A small image classifier, trained from scratch.
Model: 2.83M parameters, arch mobilenet_v2, norm batchnorm, depths [2, 2, 6, 2].
Training: muon at rate 0.005, 8900 steps, batches of 384, held-out accuracy 82%.
Rows from block 7, named by matrix and row number. Each number is 500 + 50 x the weight over its row's rms, rounded and kept within 0 to 999. All counts start at 0. Numbers have three digits each. After the name is the row's rms in percent of the matrix's.
# convs0: expand pointwise conv (model.blocks.7.convs.0.weight, 640x160x1x1), inputs 0-159
convs0.431 162:421501458602421365440600508402456496527490546516497438451429423574458469496491552444542461443457512589552492445543489467505493478531492539473476529413468561506530518480532461452497532448448571586461499498547516589520496375486485480519491439514528506443497551428544387534521470472531532477461513418496620511542513495568487516414544444444520457505420505508439520555441508454544495547537525577466520558471482462452442499565666465499490563404456587474479485410490508494449551488480502
convs0.432 114:534403498427585496538449562526560519434493453441528395572514468570584528416507506508540464499537464428419512562483418423592514487510417563421532551484529513447412486478578548536522423427554570572484445541445476416470536487428503460524515510407478450557412590496447529483472504473494474539553469513529516455497382448523504584481466508557476437542476463456555546512483437468496489586477607417462506537486485558472538464491539517447520511526544557536508598519557436504494590437509576
convs0.433 095:537466539500523466580552361563550529485615499468472478456465550439493475403466428533475501445583544453495482459477540458534583410490511392597595564486535553525506416597510513544564533479514531503439509531483532543525544545509463527511623523556411508478455498492506415501512494549439490563570495489559561451467548411532499488520510496498456533481531435526459464422596425560518514501439569493554556507470539477500519431514525462477518414426582481433442494485475610495593605487463492
convs0.434 170:486518593405464526500480540398493487471488456516501473516445511476485591536512511532459595472486557492385463438513463518464467505459413490458512454484570509473438478522552501579459511498387531446421505427519478420517528468424466451505452588521570536606430474503475486523535439467447435510474571470490478524488568428575584472432391458462455517514467526494621544588513538577448554525434463386395528543558443498494477604409441502467469538497485448488508479494562450538466551428490534
convs0.435 096:478468511516579509476594492457602562463523515473499424594476416455570546496513550459499419555515505505532553469481503501506495499509465432511455444408520561550436527610393611479570559554510521513488584454498427486476500505548465457452426484490609519557523510591423461415575500554482472500483508501546474478492387501470545593560444403486474547571460454483516467520401417434535548616523483450489498452480445567431480442511530477545517477489494467523448410484523489406541447504569465
convs0.436 109:422443479470543481426559504494487533516509549521513591482480465447455531534549423489438444421485464522479455490490610584547433433458403562508542445413548446539522457469473535494487483536475492538577479486425454467515507622480592490426521563525511578540611591481475480565470461475477542449521504479491512543538519511546543431530479473441542505481455514542567447487469562449538447560475607467650456490553449480404438563485494563457497452474598520400490471503557523520424504410583534
convs0.437 102:532483492518504461554511571550535447500565549468507497483521472591390385442525563469425450518463521457521541521507495578505454568520559482624575550518441543614422599531504532479443551557450489483630443441496518565543412492496407426544486575544458516545573522503439544435469584469383562557430554490473443544486471526518507515562460502503553551483510445468400452476485474479553558479551494474496597493501457509481474475372449472530484474501409472454527475510455557482431521483495467
convs0.438 077:423436518593467504454505417581532560551527561467479439519525416476508514494460535515532519458470678564488621465558525524509427513480544553487446503550543424504465458512598491508565493551470483463549521518539454497555435515583510505437526447546497396430548540587597473528511509487461530577518426417470491412430541493430510484466511593441424583524524512497481440528524508520436529490449403516507441436452470436468458517519460518412529516514493488414481608458538518544511429539499422
convs0.439 081:560544487604515436522544556606520558420523521518482522556399405456454568537541526519447429520498451530451461462476512626488503418553458467496538533500556573493506478474564527547441517528618431525457519539420438550543554498602481539455524514552531495443527435483422478457461498626437456485477498490523495527486499510551419495396519521538497449560453524411542490460466534505527431423464426545458583417479456499412502556538486515472547572487582497462511578426459430478478456479541586
convs0.440 094:403549525456549521409498476468597420462474494532574512496428421566513526515526516507630534474420427617463556522437482477483516511520487525548562526531614525500527506573518422478509462492454475532496484436497511508444532479461491553548411432468483504483449544449418505477537555501445498470430452515522598536525443523589513535502500378416477416469521549534560433450454513459467504551509496529527478408419472520486562389399466553536445513463518477517499443623506527497483477593610502
convs0.441 100:596525508485482483535526525494593504543535546425579421503384590495577483510562581434600481570421509479557507469539516507518500456429494534499477503554486475566490441414534550444554423547457553446565482470463502513456440518469408452530562437628531468576479514417449431442435479574516506516457455568570535457463479408562541546554507473497440536539490512516538460523588488468473587448513543467499596538444501438509525510522432477498534602452533503467594441448508557494503568511593487
convs0.442 110:373481576508440513412438485473550466540501471509578560464486434589552577448518545509473513525515528505524536529497548473558491517524472405509522463504491424566476524506505552416443510493399437388546536568487522489539505494591540539492451517500467525562428571502518476515493386564474521453441507334425558533473456457630452505486465353491530534545430487546517363469426506471518467609520473471509469555561477469455571525495472466515481474497482450473462543467478479494465467561480557
convs0.443 115:467496553492431504464443491518529491493591451501474428495499467599533621470516556569524546530624514530529408401443404485527433469447531477597447508604510528544480596513423489499445441548466557526468562490533492507454476482496504568611433521523445451532517506453503465555490424518472555448567518400544448590530488536469493428515487500589603570545492556438565508551458445451494582543528436525505458450448564410564482549485469508497439489530506475518474566499490512426525585532584533
convs0.444 107:504546454383525420565506450569517482537552508417472465368452476512488549525483539509459569467519577552495480490584476517486565466434561466563464410441523458448520463503529488530512661484537526518491464501542411431526425468467517488437627390500461480472501432550539584496505496449532468528523486469505524389493446484562479559552510573478483478533537590535423514551526487483543500497481584567476477489524458461380452483448478482517605465433459523447469445570532542434478498449602546
convs0.445 100:471528454472520465456420426512588582515475528415508448505514435527506524465488433488495433597439370470491559597615438504442568487496434490464484461371486479567505577488430537468482489431421530483387509512539573467507530517479548423489577431615526496559502481540584460601458548487526483550549535606524465525558542506455472530501509517455613534547508511522539519542514474488525429536516460487463498557526528486545443475557530539431495461466567546475480524619517425532409546490532516
convs0.446 147:496433601538477447480534496497592535460435486493408433582448505491447525534427514394515497583532448419555604495474430503555432490382434603468485477515528478474431478454604521375468460556485481415550481555495416433422494564514473557488477433504422560515377500451448493494446498551594473475517537530523514493497533470517463494483505485554490543518560457538513575502526519485522539483479553525392548568458532508447518557641542530556480467560521540471589486451526516533540519501551485
convs0.447 109:437539519465437461586538498540546536490512531475585411471570491460413465474501453481554581579457542513469573513493494511456539475578537425455538499496478539551426511527402522518442373536612514432588455519527475441455546464531374488469519481505466498537444577454465481418479558559467529457507424553447569477421495488462509498401465458451557498492480505524466522509488456544452498453556416512583438465434552489473415514575509548512498497499472481600601443519517571542452390557501594
convs0.448 071:507524566484506481442450502421513520502516478483523536415511462527457496534490533438553573529558539521466501355506438572473531470489545472523594467484456490579523489668456504454566583478425493386510524535537484535527455453515618530457515510456552551484391538485442524466489562428441487507435457610570577475470581452587549474516488532506532522551542537523518549548472499413500500410481551588569519508512545501508522587477569459582535467584478518433493547456511517356516480504486507
convs0.449 072:489467585518441495475465449565573514527359464419534554461423470497536464433404554562502434483474449511385447493540415495534500462493448470550488516472477573436553549497580442511568559515461558442490483488518505500505619474540537427462529528497502416440474531430447534526532529561432543643556484512513459471578455497522487481500473525484552463520526497574484524518465498569362467486429536488532447546506551490429409504561381414522486468517605505509497414514530491516455444436518555
convs0.450 116:553476469443472386556546484542535482508542466571551501424423604477430510525426436565493535490489550474578628453491466527546492535547479450494456472546483584497455435529541486471551545588504540480519430484475509474464530481502464411504527501493518458557547531526470487491542527435489628593521409444343516538393557552583500506497484491477482449520576444503584472565529552551556554600470396522449494512511485552430496576464527543542438628530468472477431483485511505530454496460517514
convs0.451 145:451534516491643467527460576478569494411424536463545497453532550576542565380546494559547457564395562474429535497458485555505509555537461438480514562546431519450479545507446525473541448455508486583530586434477583462421533525552537477531532496563495578509470562472501569514485520529495624601457441551557506588527426530508546444416507520460412517468407398481486511526465579508517517519532470518501489481486536490527478494437486534478525570412411488488515470609557511448553583466503469
convs0.452 107:479524564520453494537571400451665542524585426412455521429552527557614472421446595448488477487488451387451478512517475510499485452568562433465454542335610480478543530466517482513515525514483521503492462594533502564515487453544476539500509495524526526441490513427593515563426502437488554554502539430560518463467494503466543514507576473530524435564493482559445392462548485559543533521409427485501439473460496552491502468512411451459476544456412488555547518460441507487487451519463488
convs0.453 095:570463578431415488535544459520573594468458464539491479508417489609536519524539477576520541589550418498551453496591523586530578499601524567487487473632482569519542514440534554399444470528478514458521484502450549483454405421544473489545465529472485541425537475500518511489484478490510496460567481446511470490527424425465592467500429407421542544490509485533421421535542544461428483489521516476476432462462455451498550464526430434512497406459408500566583546520458536555553409540489554
convs0.454 094:504489396577530460435438494478488501493407511524415506555442525514520478534378486521528496494545451389517452482542430521533471453556499510441519485472529463523528440501570624539501505513546562480549444490563560548446450501529560432479525537500556427497514485497488543528537526488549624545355467356499531447489476511495554514591508574488491479476507456487501562549537481464474599501525561474462457474402469575463415468490490598511422425548518543388494608437486515469523457428500443
convs0.455 110:459549419501592489542519522439488459448525543531471514540473490454471559551505464515552581504404409487495454431511544318528452381435524357496511471503488514542513478443498529555550562467450541553371522500486540466423461473474476472447439498572510563557468512443479451455456400433542438420518515564508473495459532516477445461522460452496497529449570523515563471491615550564586584509473601520499548520479430489531537551557481505496520533520446416509507501474550492556497405484579513
convs0.456 108:492466450476569531425389432457494482557525510536438506501512534573555516419480534429475500549465527469480488410491492551464528454483482559613461506511564581564469414539489598511544434453393605495523518454447549538426516418575507585478527552455533530462518580508623401440495563504483519495566490538468472494456501546449507440419531483510542503478451450528421470462505576476536396472487525520531448474493496500478459553496493516384527499572411486481450442489534546574361536540560461
convs0.457 066:482504455427451493486512518501491507460525440507577488558538487521498443516546471513517445507520516507470562495532482527425559461512505482387397571389507510492517457480448468525497475579558546413418547550438471542506482554412406450443531440488531448467401395453525475540397448458455492501447433449510512458519560410491549540508514540579452497499473500537457406510535576482498525392596484525533360449403478448521560521475442453605584483558460466551533550433432438468521507517508574
convs0.458 083:545512425471535508486505588531497548509498490486529434414458527475437472400420531499460498488436516396600561521424433496556546477533430485494474549473424602573601481466516580532550558581447535557543464500531526500368437467500537520492542629552478532477543477486450516515561467518589545480584462535519471508497517500541519412581412455586518462545506467421442479540443611495494464534437477470611523487513541486460510487471452535542532388430454515469561514472496468477468415426511481
convs0.459 123:525436518558473602530448513453467543584476534512469441547485467560509546568538465560489528429497466455480532466445540533491453434560448457424489488492517533494447631547549535472559425485484505471474465575546526652531473552517480548510511519514577398481423548491499435479426579540492515501437449489532591480532504481540563513499409477464490523584527486511551401581509491388535478386498439485418350484467468551502497506441555449481462507540461533503516422560590471519544429548521572
convs0.460 051:451550480566560584458530509448471499435517451517490469554500488467476554540487535523486474399563510557528494372386498458509524545601438375459509529476482510500486470476521519416523482521468453426470484527417569536524466450433464639572552491494554562431527467535527513426466473638415539488535464515482517409520509481437492529448415529409530469552391486538426469584570516494457499482472519453572564544488383474572566473447450579481547491488513478481522517446495485562454493516566519
convs0.461 108:485469502456557380457512581460526420517467446499511493483503516450589397420475638530487568540520528523483446467463534562509475576528531587537506476584458594555453536550465521530478498496518517488468549463527571570478440486556536574421618415478435569546470498494451426388491496514490519402548524553539501497463538504495491487508440484409581510468478459452565451483583572535448476511397474519511479496431512543457450455469497481515469591469442529612491454396515482534447453429564488
convs0.462 092:499413527498602527515452418523621461511467538515538513529419554482556532446557518645518534432491497592535530566549512553515564427428504517406482524491538536604476519493497497573467474463539505501503533509503523544527476446483531501495545430383518562519449514579407520540441433523539425599439516515553438504551506430577523518485616507536541460566474592495505514501453444474477552486498442520570443461517499463633521541488497518519528550451466601530572426472463512471490461559612523
convs0.463 090:485478570472526467518495515547628505540517393452549473584441479490622544503492575439484563525434461414542511459419481417529510457584530562485446507524557457527454593496475600540461476512557481535507497459487471518533403513437447459480455598522557548542565512568519503520509413418522510417603572448369514479598488514464585465517510528486416489456486531520504524524590449521468536490524527487591443495545452448544604460507475460536421591485511484460490539548508431452513523541535527
convs0.464 103:418481455498435498532421535511493475393422523464472524451457472486488472523551424559486523466462510516525480539472591555595483501481441521446488472520547414473501580514465464564437382560467527538510560559531528378501409470471579508458442499444453559419437439373507501554465474534558435418552573446545556535529472432452437439491500525440460444460468543571426406470460455555457554489513491456411539540497475527435449481501435555533509418501451544527481469518554554475541580458457591
convs0.465 091:444537420609564437537529474484565493512505507475464483470452425553407482548476538531434573495437467505530380600506462433433440406496478477590481529513487533481432506470465474499572603443516503446448410446568500518562544448466446519469423492459571457525502548629488562510475440560490515566441548376574460571467453440534493503587437542523537407474571427463526468534484506526479499464530444504511451555402478411448548476526432496475430565561524491565502501514465509488500469542525502
convs0.466 122:428408500367499541462481451497519523545522441529557501469494456447505441475433475635517428450482535440504502468544492425555421519417389584493514544478441470554571395579491594521506446601503517452575527488493540496490498469478497496469389534486594510538406515584474469552492538584525463455492458530516462502516528476485555508451559547365493489495505533483468543478446513557597469532424577410519486550432450500473497574506446457514488459539505533467524527511525442516442474396520401
convs0.467 063:474560554503497371528379523442527560510506481456598445546434610549478459649512522487460561538509553440423603618541452461526515506534470420457476510522510521536480515487491488500483477471502582435504528520548510479572518537527576496519507541578479530469462519460521485417578527524452453470487455482430465432624530480533546441539532562485610492465496481581543484551475516479506505372479461526461385524570496396500505500507456451483553516517405526399538486556512460541488525519556550
convs0.468 140:415492437596541541478485531545545445540501482509452490536502582650413533580457526476504459466503415454524540496517512519547553595484455426515546534533471541551558529566500426512603553591440431477525546405483591405455523512579436512437456557455548524470526529422489505432491536503524490473447555511496503498527529570508511520632387454407445491512500529456577622540529475553497458465527559497482424428485472501496498504463528584469505492502481538503472522517457592541454506500591585
convs0.469 067:451534546502557529543544566479504519516509393365522537525512412363489506542495415547500474522501500502565496527523519428522539557399512476558511470550440577446530554554541560460506473434505523606525533560486571493473426460515410486443505574533543438543471467557512520467406523471553504463571507421451558580449441483439465561481576469460457389567416529497480460528566528521512525489595519525561414486459484545502411583464428545549538519465501552445569488428465482481525543496520407
convs0.470 087:527482497394542435451485474491532428590465583488488461538460508493548487540468497462495569536538512508452524565526551494494477420541443467521505529441452544426428537552544467486572496564437436454469537505490480375517589444540483476582457425495525449428551437557437482443585554456458482445481560419534552469437558416459517447566435569406556514547511493551589403489518518485524502525537478543576423481543545538479538510493556565508564495501596521484541445572550361576509415476519554
convs0.471 109:557580513488535471509475443538458536459485454366540500460400556514390518517596540459579421527391566496452420503517539475552422549552531464500512539475520500528499509456515535584459511548482504510456461613598451438558502442385524535511493466398451527488611498505502505494522453440429532620530511508491464492455464504505501511563528488465477522546465413528583411500536436509513470508414488395498491475491433543548437489503484412460487577479445587510534538546446553493468518466621501
convs0.472 105:511471429557546479546498443441441455430442587520512561554478531515552518411487562512521554520600445498466394495486382472525570478527630506459582529487538478507513531480460385481496494472471401523519485519521508560469572503390555500545515580525519457458507445488498450562446444498558523500541501587490512555511477547633428599486586423626503507527547513550402487472453505539525591558542482466476589472550531430410540486558465466515472493465496476484451548435428472524502482531471504
convs0.473 168:452459562538472487446479547482513540539548551536459410600403446464470441520520451472500582490526469477451512438431493515445481452576570560520508450518553510543611403581574520521485487549477515453567444541496513510598563485536578488368464453575495485544496455425534462525570548465546493536452486451507524544511484477600502473488532513586512522476461542539568499481471434358520393570482544441518489558535443645495404568467583475458508512465478499492509529445529440536460439468460529
convs0.474 096:598591466516505529512573554520473570469506573606461501452478522484545499502512486423555588505430483515510572517497583439360542527430431580495622456525526514561505498461520524496433442501453471538529523469464458492484476485474463572486472501512446599499463482521423511364428415495463450513454475509524426523543440439518396581569530383486479548502454401487486508408528483514403536472462526471450528554542475533454490513499554531497555546497551517449495486480604563595490476419494455
convs0.475 081:446516570462499557495580507512552546465406596457490502388436518484410544474442547511477424518562492511454523458545554585445637533434453481550487518465500415505542484571498519495514444517474567501420477514501542534401466585412384545496429533444443488441492519475489510458531498509510444467478425519444578490449490388545483481593534427464534524539507559479630517483481480519442452547532422552508430466471429566550507493473558512500554483536539459530532465508528555494507406571565397
convs0.476 084:578488548497537481498401512521577473519503460560414502477530544648435559513512480417530437527486443568450452536507400490547503552557522536552481491396488487455527514511509496596635455430539512551603575535545481547481511538566507511539508576461507529524551451490480479417379524511545477439517531486541512497570540490499483456545546537532535453475462464481540507598483618546605538485444456489464517608498481543555494533558565525505499559422448459504396456417553486581435503550517521
convs0.477 176:524431536543515457483518548470471540455480467493485500527591602569532507514495509478416396516465545516485480488503469427467477379557495478571480502516499537441522458464617486443483512566524614459474543516404553417513528477521527546572535495525506536536388495466423486525499479413469516512495461510619411524462470485596433533530508484473477530461454491515541479405469525536508455458399592579548591479527563541637474536531446579593576538475527440475497474462519553422520450544597515
convs0.478 100:535588507554475532487518446494503352487534488468427437400480482566507409525439510433502555541480537486485481565473420489475484505652534549457502513455512469466518509576466552420531534549522466378525479456478472541442491463497505491569460496562519477532477549583406514453456491451512501391478501474582440511464539449539598489495402485529446467499495501470569470603575530509513423568523423534543480537425575505523483532498484362389490449482479508562540530502445558384461515474471489
convs0.479 150:492460539513440570526584482610470549511491550435536425536568544483559542515410425454472449502576456502449504528429526523458498452440433492413502495433445430540552431670599451516560486594493491522495490576515524430547479491546490568519538533499452486479506510585489510465561524443546507381504583479575509522421399403446476519564534508480472520518530530472370441394525468499538521550518445464509456524433496514438526522576576499556529496484528485452445496512435518510432498539458448
convs0.480 126:357414447477521467477499560526447560524442592474574542417464569425498537403459512571456501560511534464576527497486560515605496534629505519528585550482502551453428527467467504533460497486457479518468528391403526453458483530470470541512548477491507499454575476517439417519457538563515471488552493567568482507557477432561533490499531500428541456616522449462540417520445517512521487512477501465522461506533402539504463565436448453486466532442483527508474576401539508529449351413466447
convs0.481 085:474549547452394495578504493472556400434536623467565526573470515445497555435432526475569532590511480426538470513447565576485505562559492447467503520540548444514471523523550536480488526478489526541512475494501515495507487416550513491507602580470450485538335418497538461431591493578581480433535418550489476485494573516479493601502551577502430488376458555506511503493573431517420431574506531499420545434496488602427523558529468492572571480443511515500544491492497528513500519513571516
convs0.482 120:493543508570555431429426512503404525474471449460442521498555478517604543571431503440485512593483534512497450564466481505473452499485430537488485507491467475493443462546526446405492464504533483448399547415472510521501493480529493586425583574495444599548461500453562567496456398382505522502453465558387444524513382416508548473534541522452539495531475496549472513525493531489525517518405564494499526618465468520470444554436503439506454513514394393472538521430590507507543561600441519
convs0.483 088:560529537542450499561417476582418484580476504455485552476547554494579503505512471580476496522523524507425495519538517468477525537482478387474501548496552497479456518495510423564540478459503561479534487546446379497557554596516482484448457490505502538608428508437507519522501501531547489623457482462524437559477472561465574498450428555478479571492539478438555388478459549535578446563511416412508459460489498465491525521494361351609575551615448542501501466505589495470478511542529458
convs0.484 117:462538421498459467526438446485559517582519439479523415470457444453510523533534611550331398500469522476475498448458553460487444543505420502427474481455612465490392385470579513434469503452512449461533537503520499520446508564483504457480529445532485552586553464540515491405424550496480529477517502461513523483483555537591422547505516508500571552463523479608537514457415531465464506524490499523519444549492534559516524509643431553517533393513552429437459545494419568530581488463506532
convs0.485 072:476446447528451469512465421474478462637483516517419510392485586497492553532454503561453526484519463531475416422491435462514472434509516511600477491477445531471559480620575474570579581471372493482398605511490516485524461556557524503492553516550433545561465536563483531531469418424571480447480455460561509461542545594487510538505475468533462473358546517565553464491538539436458496481518573501553510505575604553581498542490524566502500508444492429468512495576546544416515491509508448
convs0.486 090:502517520596609450552470501495478558513577491487464392428574621430522489488481516525479459505526475516496588606430440503462454469498491449432474494526460379400516457476501453506478549423496423505407458441516504482578463616519535486501467534538507526511484475507531526579441474525512510341462443429554528430451499483517496496491476450486475566478476487511518521489542412496516586598567441507487511488437507567391498496557543582414499492490529556546579543561438493478567563450485427
convs0.487 074:446573562427482556531566413547460430592514516424477549486496553538497390503539552470428531455412503543436531495518470471444542406422463556426605522503512554396435466606480487462583524533489566426479412561574502457527518521540462468556437484499534547476572493437507420490525457581428502495539525486601522415470544503470503543464500451512458540578517403519419538496503537498561554540551485515564552511467444523497460508509543482409546481530548443535426529511433456436397487467526470
convs0.488 083:472548466493452572421497381521460446553447471463510459430555560567517527576550510483531431517546528511468510596467432518467475456563505456395510474406380522423576466551532528458563473498470463519506445555436492529457484525514451489479484494574501485548534553519436551586429498514385413501498533564380465478559485594411492518553511497522443437517472576523507432594597499459469548537523472526553488442502498405614504486505459417512466503461501512520540553466398475437485550568519519
convs0.489 066:577510561465587552433446454474527489544477416554538523437469489460475549516452499401471548493396535499514583535511503549528490493435510533587596522514435506478506519553485539561528458469530464451530495476504441526482589450395486467500489480519539440540482558573512598418473519582444409488526516527491490508541528488475496403578460464487529524487493586524550539542441455663464463565492473513567610497473586463525551468561592483478543468491417457491463442485506442536413513444365427
convs0.490 068:571455513543558440457562435560497546453494452359538486582461553553435580484511583418552618457530487473515522496543473459483507530533499512526538577410581526530508542443538546584555484485465478480518419530516474585486519454498505542528482472461433542436554453469551528443532500562506470556546435534634556482514465468542520490511544443512495506414469458471482538571489502546531532560605443455557557542531403556550569463573455440539494537435462453515373512550395578508518543448510533
convs0.491 111:465537495470571464464567528538406548595517498568535472602508475536405527595454586528536587533495565498540487516458507550419575442520550581522527426617466491481487530462569561455504454462531424418645493445489450456457537437518517519520543486546435556475494475457570378484514374496474433430524469572571439409473433515505527511549554502508515567478492541530528512477513525515489510500462439498439561468514505538561567494543479438529484509463453456580458506433484547535590566562451465
convs0.492 076:545483402501568468468494423562584557490570579539472459462480588502494522463545602474438540457499440454515489499497430527549470469481521539503501452480475478446530474473506499545523418559592517503578463502574492476468436538501498521574492459485386491465409558402494459475554479511587503560547576445551525468512547502507508484482512603482520543538521496473631416483504457458536508420519509583570445488543456361492618555545560458516477452542468493594537586509420571466553499557472405
convs0.493 084:528501590541523635539533471491456491459501500520387421551481496481611500479472495485462570533433567586394539524485476478395540562482505519488501520527481532501492546446500481477506532458455548483484499609580511401441505438490372451516500476497511535451411413530548443496511564556527499482597644513496518537500463493490423554500498491543501409524527382467481580546547396478528495485448486433510605460480514437410449494464483531456429505509474593569528461502496513495498458490404536
convs0.494 145:442406468524601563527449568525548481590474540494485519518472475572466529487518582481498485454613475474465505480485537518466518562456386486521448588529547504437537483546523453483602527532534544467435482456510551415577484421417394501464441510508541469509450542510473515393526508413542516518443478522548486559581573458590445470554430502464530531541525517499446461449419543525506539435547520475479424516458472567521444535439571493475605485435465579538398460480509495553450540598618479
convs0.495 063:530633574570488530500534471472452483544569424512533492472504517485540383603479564470522518459545416519525491553579505563441491559475511499477534505540471469585507507420547479551492604431428509523512566430615518528512435456554512452459486540513448557418418457496532477444410516476578491548490467504394557485497572519472569579561493460484494500471414457532486470504493538501520489443522494431459532480470362450549509558435480496543517555647412494506456486573451495481519439448589512
convs0.496 109:413531547546466381460517600450525563463477486416454461558513550518455477471514562441507447417472519419384490469464531426536513528421554481466461507566478437590441516447432562481512492443559560514560452514485469481575536536514549461437418564512576489595561541531499494515525432500533466469482525481410499456492539518456472578479476456450508381571479599489564485480491517507466419500526521492518483473528447478546452626542607567517572493540568585570480522476464575504401480503547532
convs0.497 093:418528509500580482516457458435420475515493452540551437455493518490485447533532436517517588446568496557407476512540482495481576519481457545497573467527517383484516432437545423485508545438425504449492504457412533477492483500538417458522431546526471556524413437486473446617517451535498482480587473497575508543410606447467581477556525456483475573571503506513462524512452406470457518461608528547495447481573522512580439551450450514504526480567568435493471512441630505463347486466491540
convs0.498 060:545492462560597508472427449496478556517499468472445516521476514604495579461376447442506484539595536539479566521504444492506432452465517462538493570471510523634542562482522502580489542506395318561577477501509386457412361475446478481463541499448503494537544479564561541472477384482470464469569516516530533503526607474554593487448585475505561454496406486461511495485502455502520544502520479556488600480469481479490399480487571491476525432511527566530515521507476480510503545496540517
convs0.499 053:501532542461439501461567539502510571478541474513348494496492457507495474502538538541540450471453453514439527472448595563437484575484475510543562468515471517581537412479430525504508454481492428499483460475492494546418539564440506522601525465521497582454443526518457505612552507536513491466401491499538459481544568526543596469511550547494595475433484502529518513534447607544496481450529341481525446440465384486528569499518390463577442478446605460485567536439546432423485445523570455
convs0.500 119:471478469565530516437484559538522487587549562537394441460411575595573540473484488545539512437489435410477399579450566529500524512461525524459525444488598532516554524523424489563542445470555502490552472579629494516528494431461460539552496479492538533447441449452505640555524422479487537525605458550547539492528427558455522518515537510528529569531506457542465534570507506447555468526492466544412490377487529495539544550507574492434561470546524469490442526527486488394448419406483546
convs0.501 110:492452543497552403492469568531491571553456579515516490525502486501547486488578420501458453502494423597525550465512474454420511506489517492449480494528432532521533537437475602458536490480622498475497570503527563461593482417513480464493553523472499446568482493498576509550465580533549568467414524487439519479555466496409503615534532575590530584534410565458424517493555505464534518491560446448546463511475428446578414569560508389438534509451540442552605560544555506510463441602465463
convs0.502 111:426487452509597487470450612436423354455530584484456548459520498562529491513556576417501451490504559547482494465536465473442524445560554442527511506525487517516480508527491486505479445462548465477562409464521432519451535442467492549511393529437462482577434544483479491514493499535459551512530496565473427454515486516441521475452506420505460414528566434500502551421528569495539488532592471518488425540467535464484536496354404563512482405508417447515497506381550440607524588527417546
convs0.503 098:605488498456552452525555500588507535483512560485472550549566560424441452412567524510433502523471479424439548497552477554579468571492524467440562507453520555462473436512461534513508467460449471565487581468443572434499576433603550564468482455418491444465405522476592344494474525407517491570459567624488492562434513512512520500577524545501537468567487515517451498479589532571449443505469411519534452540507481530474462484479446479486482506590547538599468566519529431488495425502482435
convs0.504 121:451451554468563443480531562440435523559518526480500471523434489517516457477562479540592474526506549509458545527514651515467438434568537533486495464530472496635459487508534430521481405533455520457451455504530522503499535474404399450550435512494572489533571494495542461534539433457599487480529483477413477499554436470445494484478495496475461509453501469493500408582532511520630504440469482535480447538566507445502474462416521625476472519616529483394426570545552567492369482448489592
convs0.505 111:489549510387534544367554512549505491497520520480497544455454560511529524472444390376417499473570493537451525564531473470500474494456448534469468491456467501520451473570496546522478542515413595530561447497550536459536498534462534518481436462515502515434539556440491473524576505542520470533493538410498572416531648533532511506465479574469510548524557453626504438463513487494564544555464579560541476564572563573420457534516559574458474402450447605555430475477555451419432509480530502
convs0.506 096:442542542504572508512506458492573594511586586479517496522522493557581481534471535534478536545531504454558533450442450443565457407565539584506413593523522505545509457578548562478481491421489456467572516463574465484531444589512506532510465556504516535511539527489532531484558489511477455465575454551494506410571573495497473491466544512397448424439399542477522523447548411529622479440462455522544463528530658565541409557499508523456484492469427495571584499449500509387516477587455535
convs0.507 095:522516599517558537554471530452591548535535566470386493576429538493435514571431507497443440432477497567428562566560498461464485530459463502415500442469474512572512485455478571598481471433477556438390464529519564536514503532490476526463420483428526516444452473520517452468509431436493557620518553436557445482471505496460538460480508468463564483485538440570526543534498496560567508500432501411454544490445378631524479510467480515578527442525451588446475408438492488433518577440558488
convs0.508 105:488481508491496477367489431514553474513475569506507453512459624597535398496558395522426530520572512492464492552450370483522530525484551470488491454453552514472508470520557560503502494439556537538444539430468469525438517505508407500592423510485539477545560517437535497462484426506601479511503482512578519599444462411527511527419392573482465482544434570587551485487496504477519489582430423497588532492500580520523590602407469508505539443426470415495519515521444537475544576500515499
convs0.509 097:475535502448435474506541417475580438420417467459491497513499491452409426559481496543499470475500459472508559463388450509543506545368527489476433584424466449402523546580508452431545504462498442516469594459441491556504580440523522506469450468539420435480453526546470537399527516512412587539510536576473485500377537489516457505585509472466539473572574504536510512483423489493556567531470481394506423497442502466403483556423504460415570490551492458520541491447596493524558459553542484
convs0.510 098:462569493466526569540540409446443466544462508517431487524633560450557439427480425548501441575540442579506479599569425466490521511505513420374460543483441566598497496433511506495495449485597495537535474504484429574502515520427511487444527507432472635470472487549511390519475595518446507405517446552454427501547493473509438527488444523510504516566545508478444499419441546432478492531573507436493527420451506423490481507557492470535462481456424561449521536458570575560502564503462536
convs0.511 086:392498543519425522537436466482483426401515522479488499454517462522554493398455486472537599459505561403508456497452517449499577468533440592514496510469602432482511434560514467503475486503506537507476436595512421522495571546489524521465599565454476464555553541444510555524468468603406480569482555460420513514467500478541436483544511541500453472535461506413523583472453503484418557477593507481524537586440612529576512489409455533436462497463504502574509433529519424418523593591459564
convs0.512 076:543493426507470470575521468511436544621466450518560482484423548603514538564607465532459473572489630429461512538521507454452636471467423476398444467562484579539524547493518468559592455561420442508491453506499529494462475562493465546442522582519443490457478563502507482540532596485477476547559511532537502556450478478500497488545505590522469447450469393424533474537534554441482474452492448515469531558513522466517527538477606567488478568496506490456407413538506441551537503570633510
convs0.513 095:502571477511470442500498462537445467504530438432505537456435489531457564558475560517561485465561672455488455451519492509541533516502448526529409554489498453516444484459395404582470508491537438462423508475626440450587508494512465569595491514448414496507551497508540495420560460414505610465501490463500418562465529523540460502491463552591505484568450536514616487538574504502463510478458499512481488519468462563569446487419442461528563502428398542491489456442642548480497471440525522
convs0.514 099:477575467454533430494417551335518441533472469508484507503554485532512447547514452557483598505530518493490458442524593433574493520563545415555482523588458507506453484461531512389461467552438486473518596438457553516595452422525581483511470545574572559512427553533501389508453454453492463460587467483534561533514507479505518468600505440524475493527477455496461546456544607506535437568540521521481505567617439419485541524499568542463570568510586423445477492526494488569477482469530444
convs0.515 102:516465498588514486594555430477551499510512437485578575514547539557564541539596535558522527444520527524496471537557542450543495582584527633494527489512481458520450548584571474523518466429501534438523498563542484485567569412502477552490484512592397381536492549412468537537420483409481435411528560426591451495497488530444478482483551477480513483462466451540515545486444462432518513613565541442551481544547486439524532501572585476529508467450466506605557539475577469479567553522566545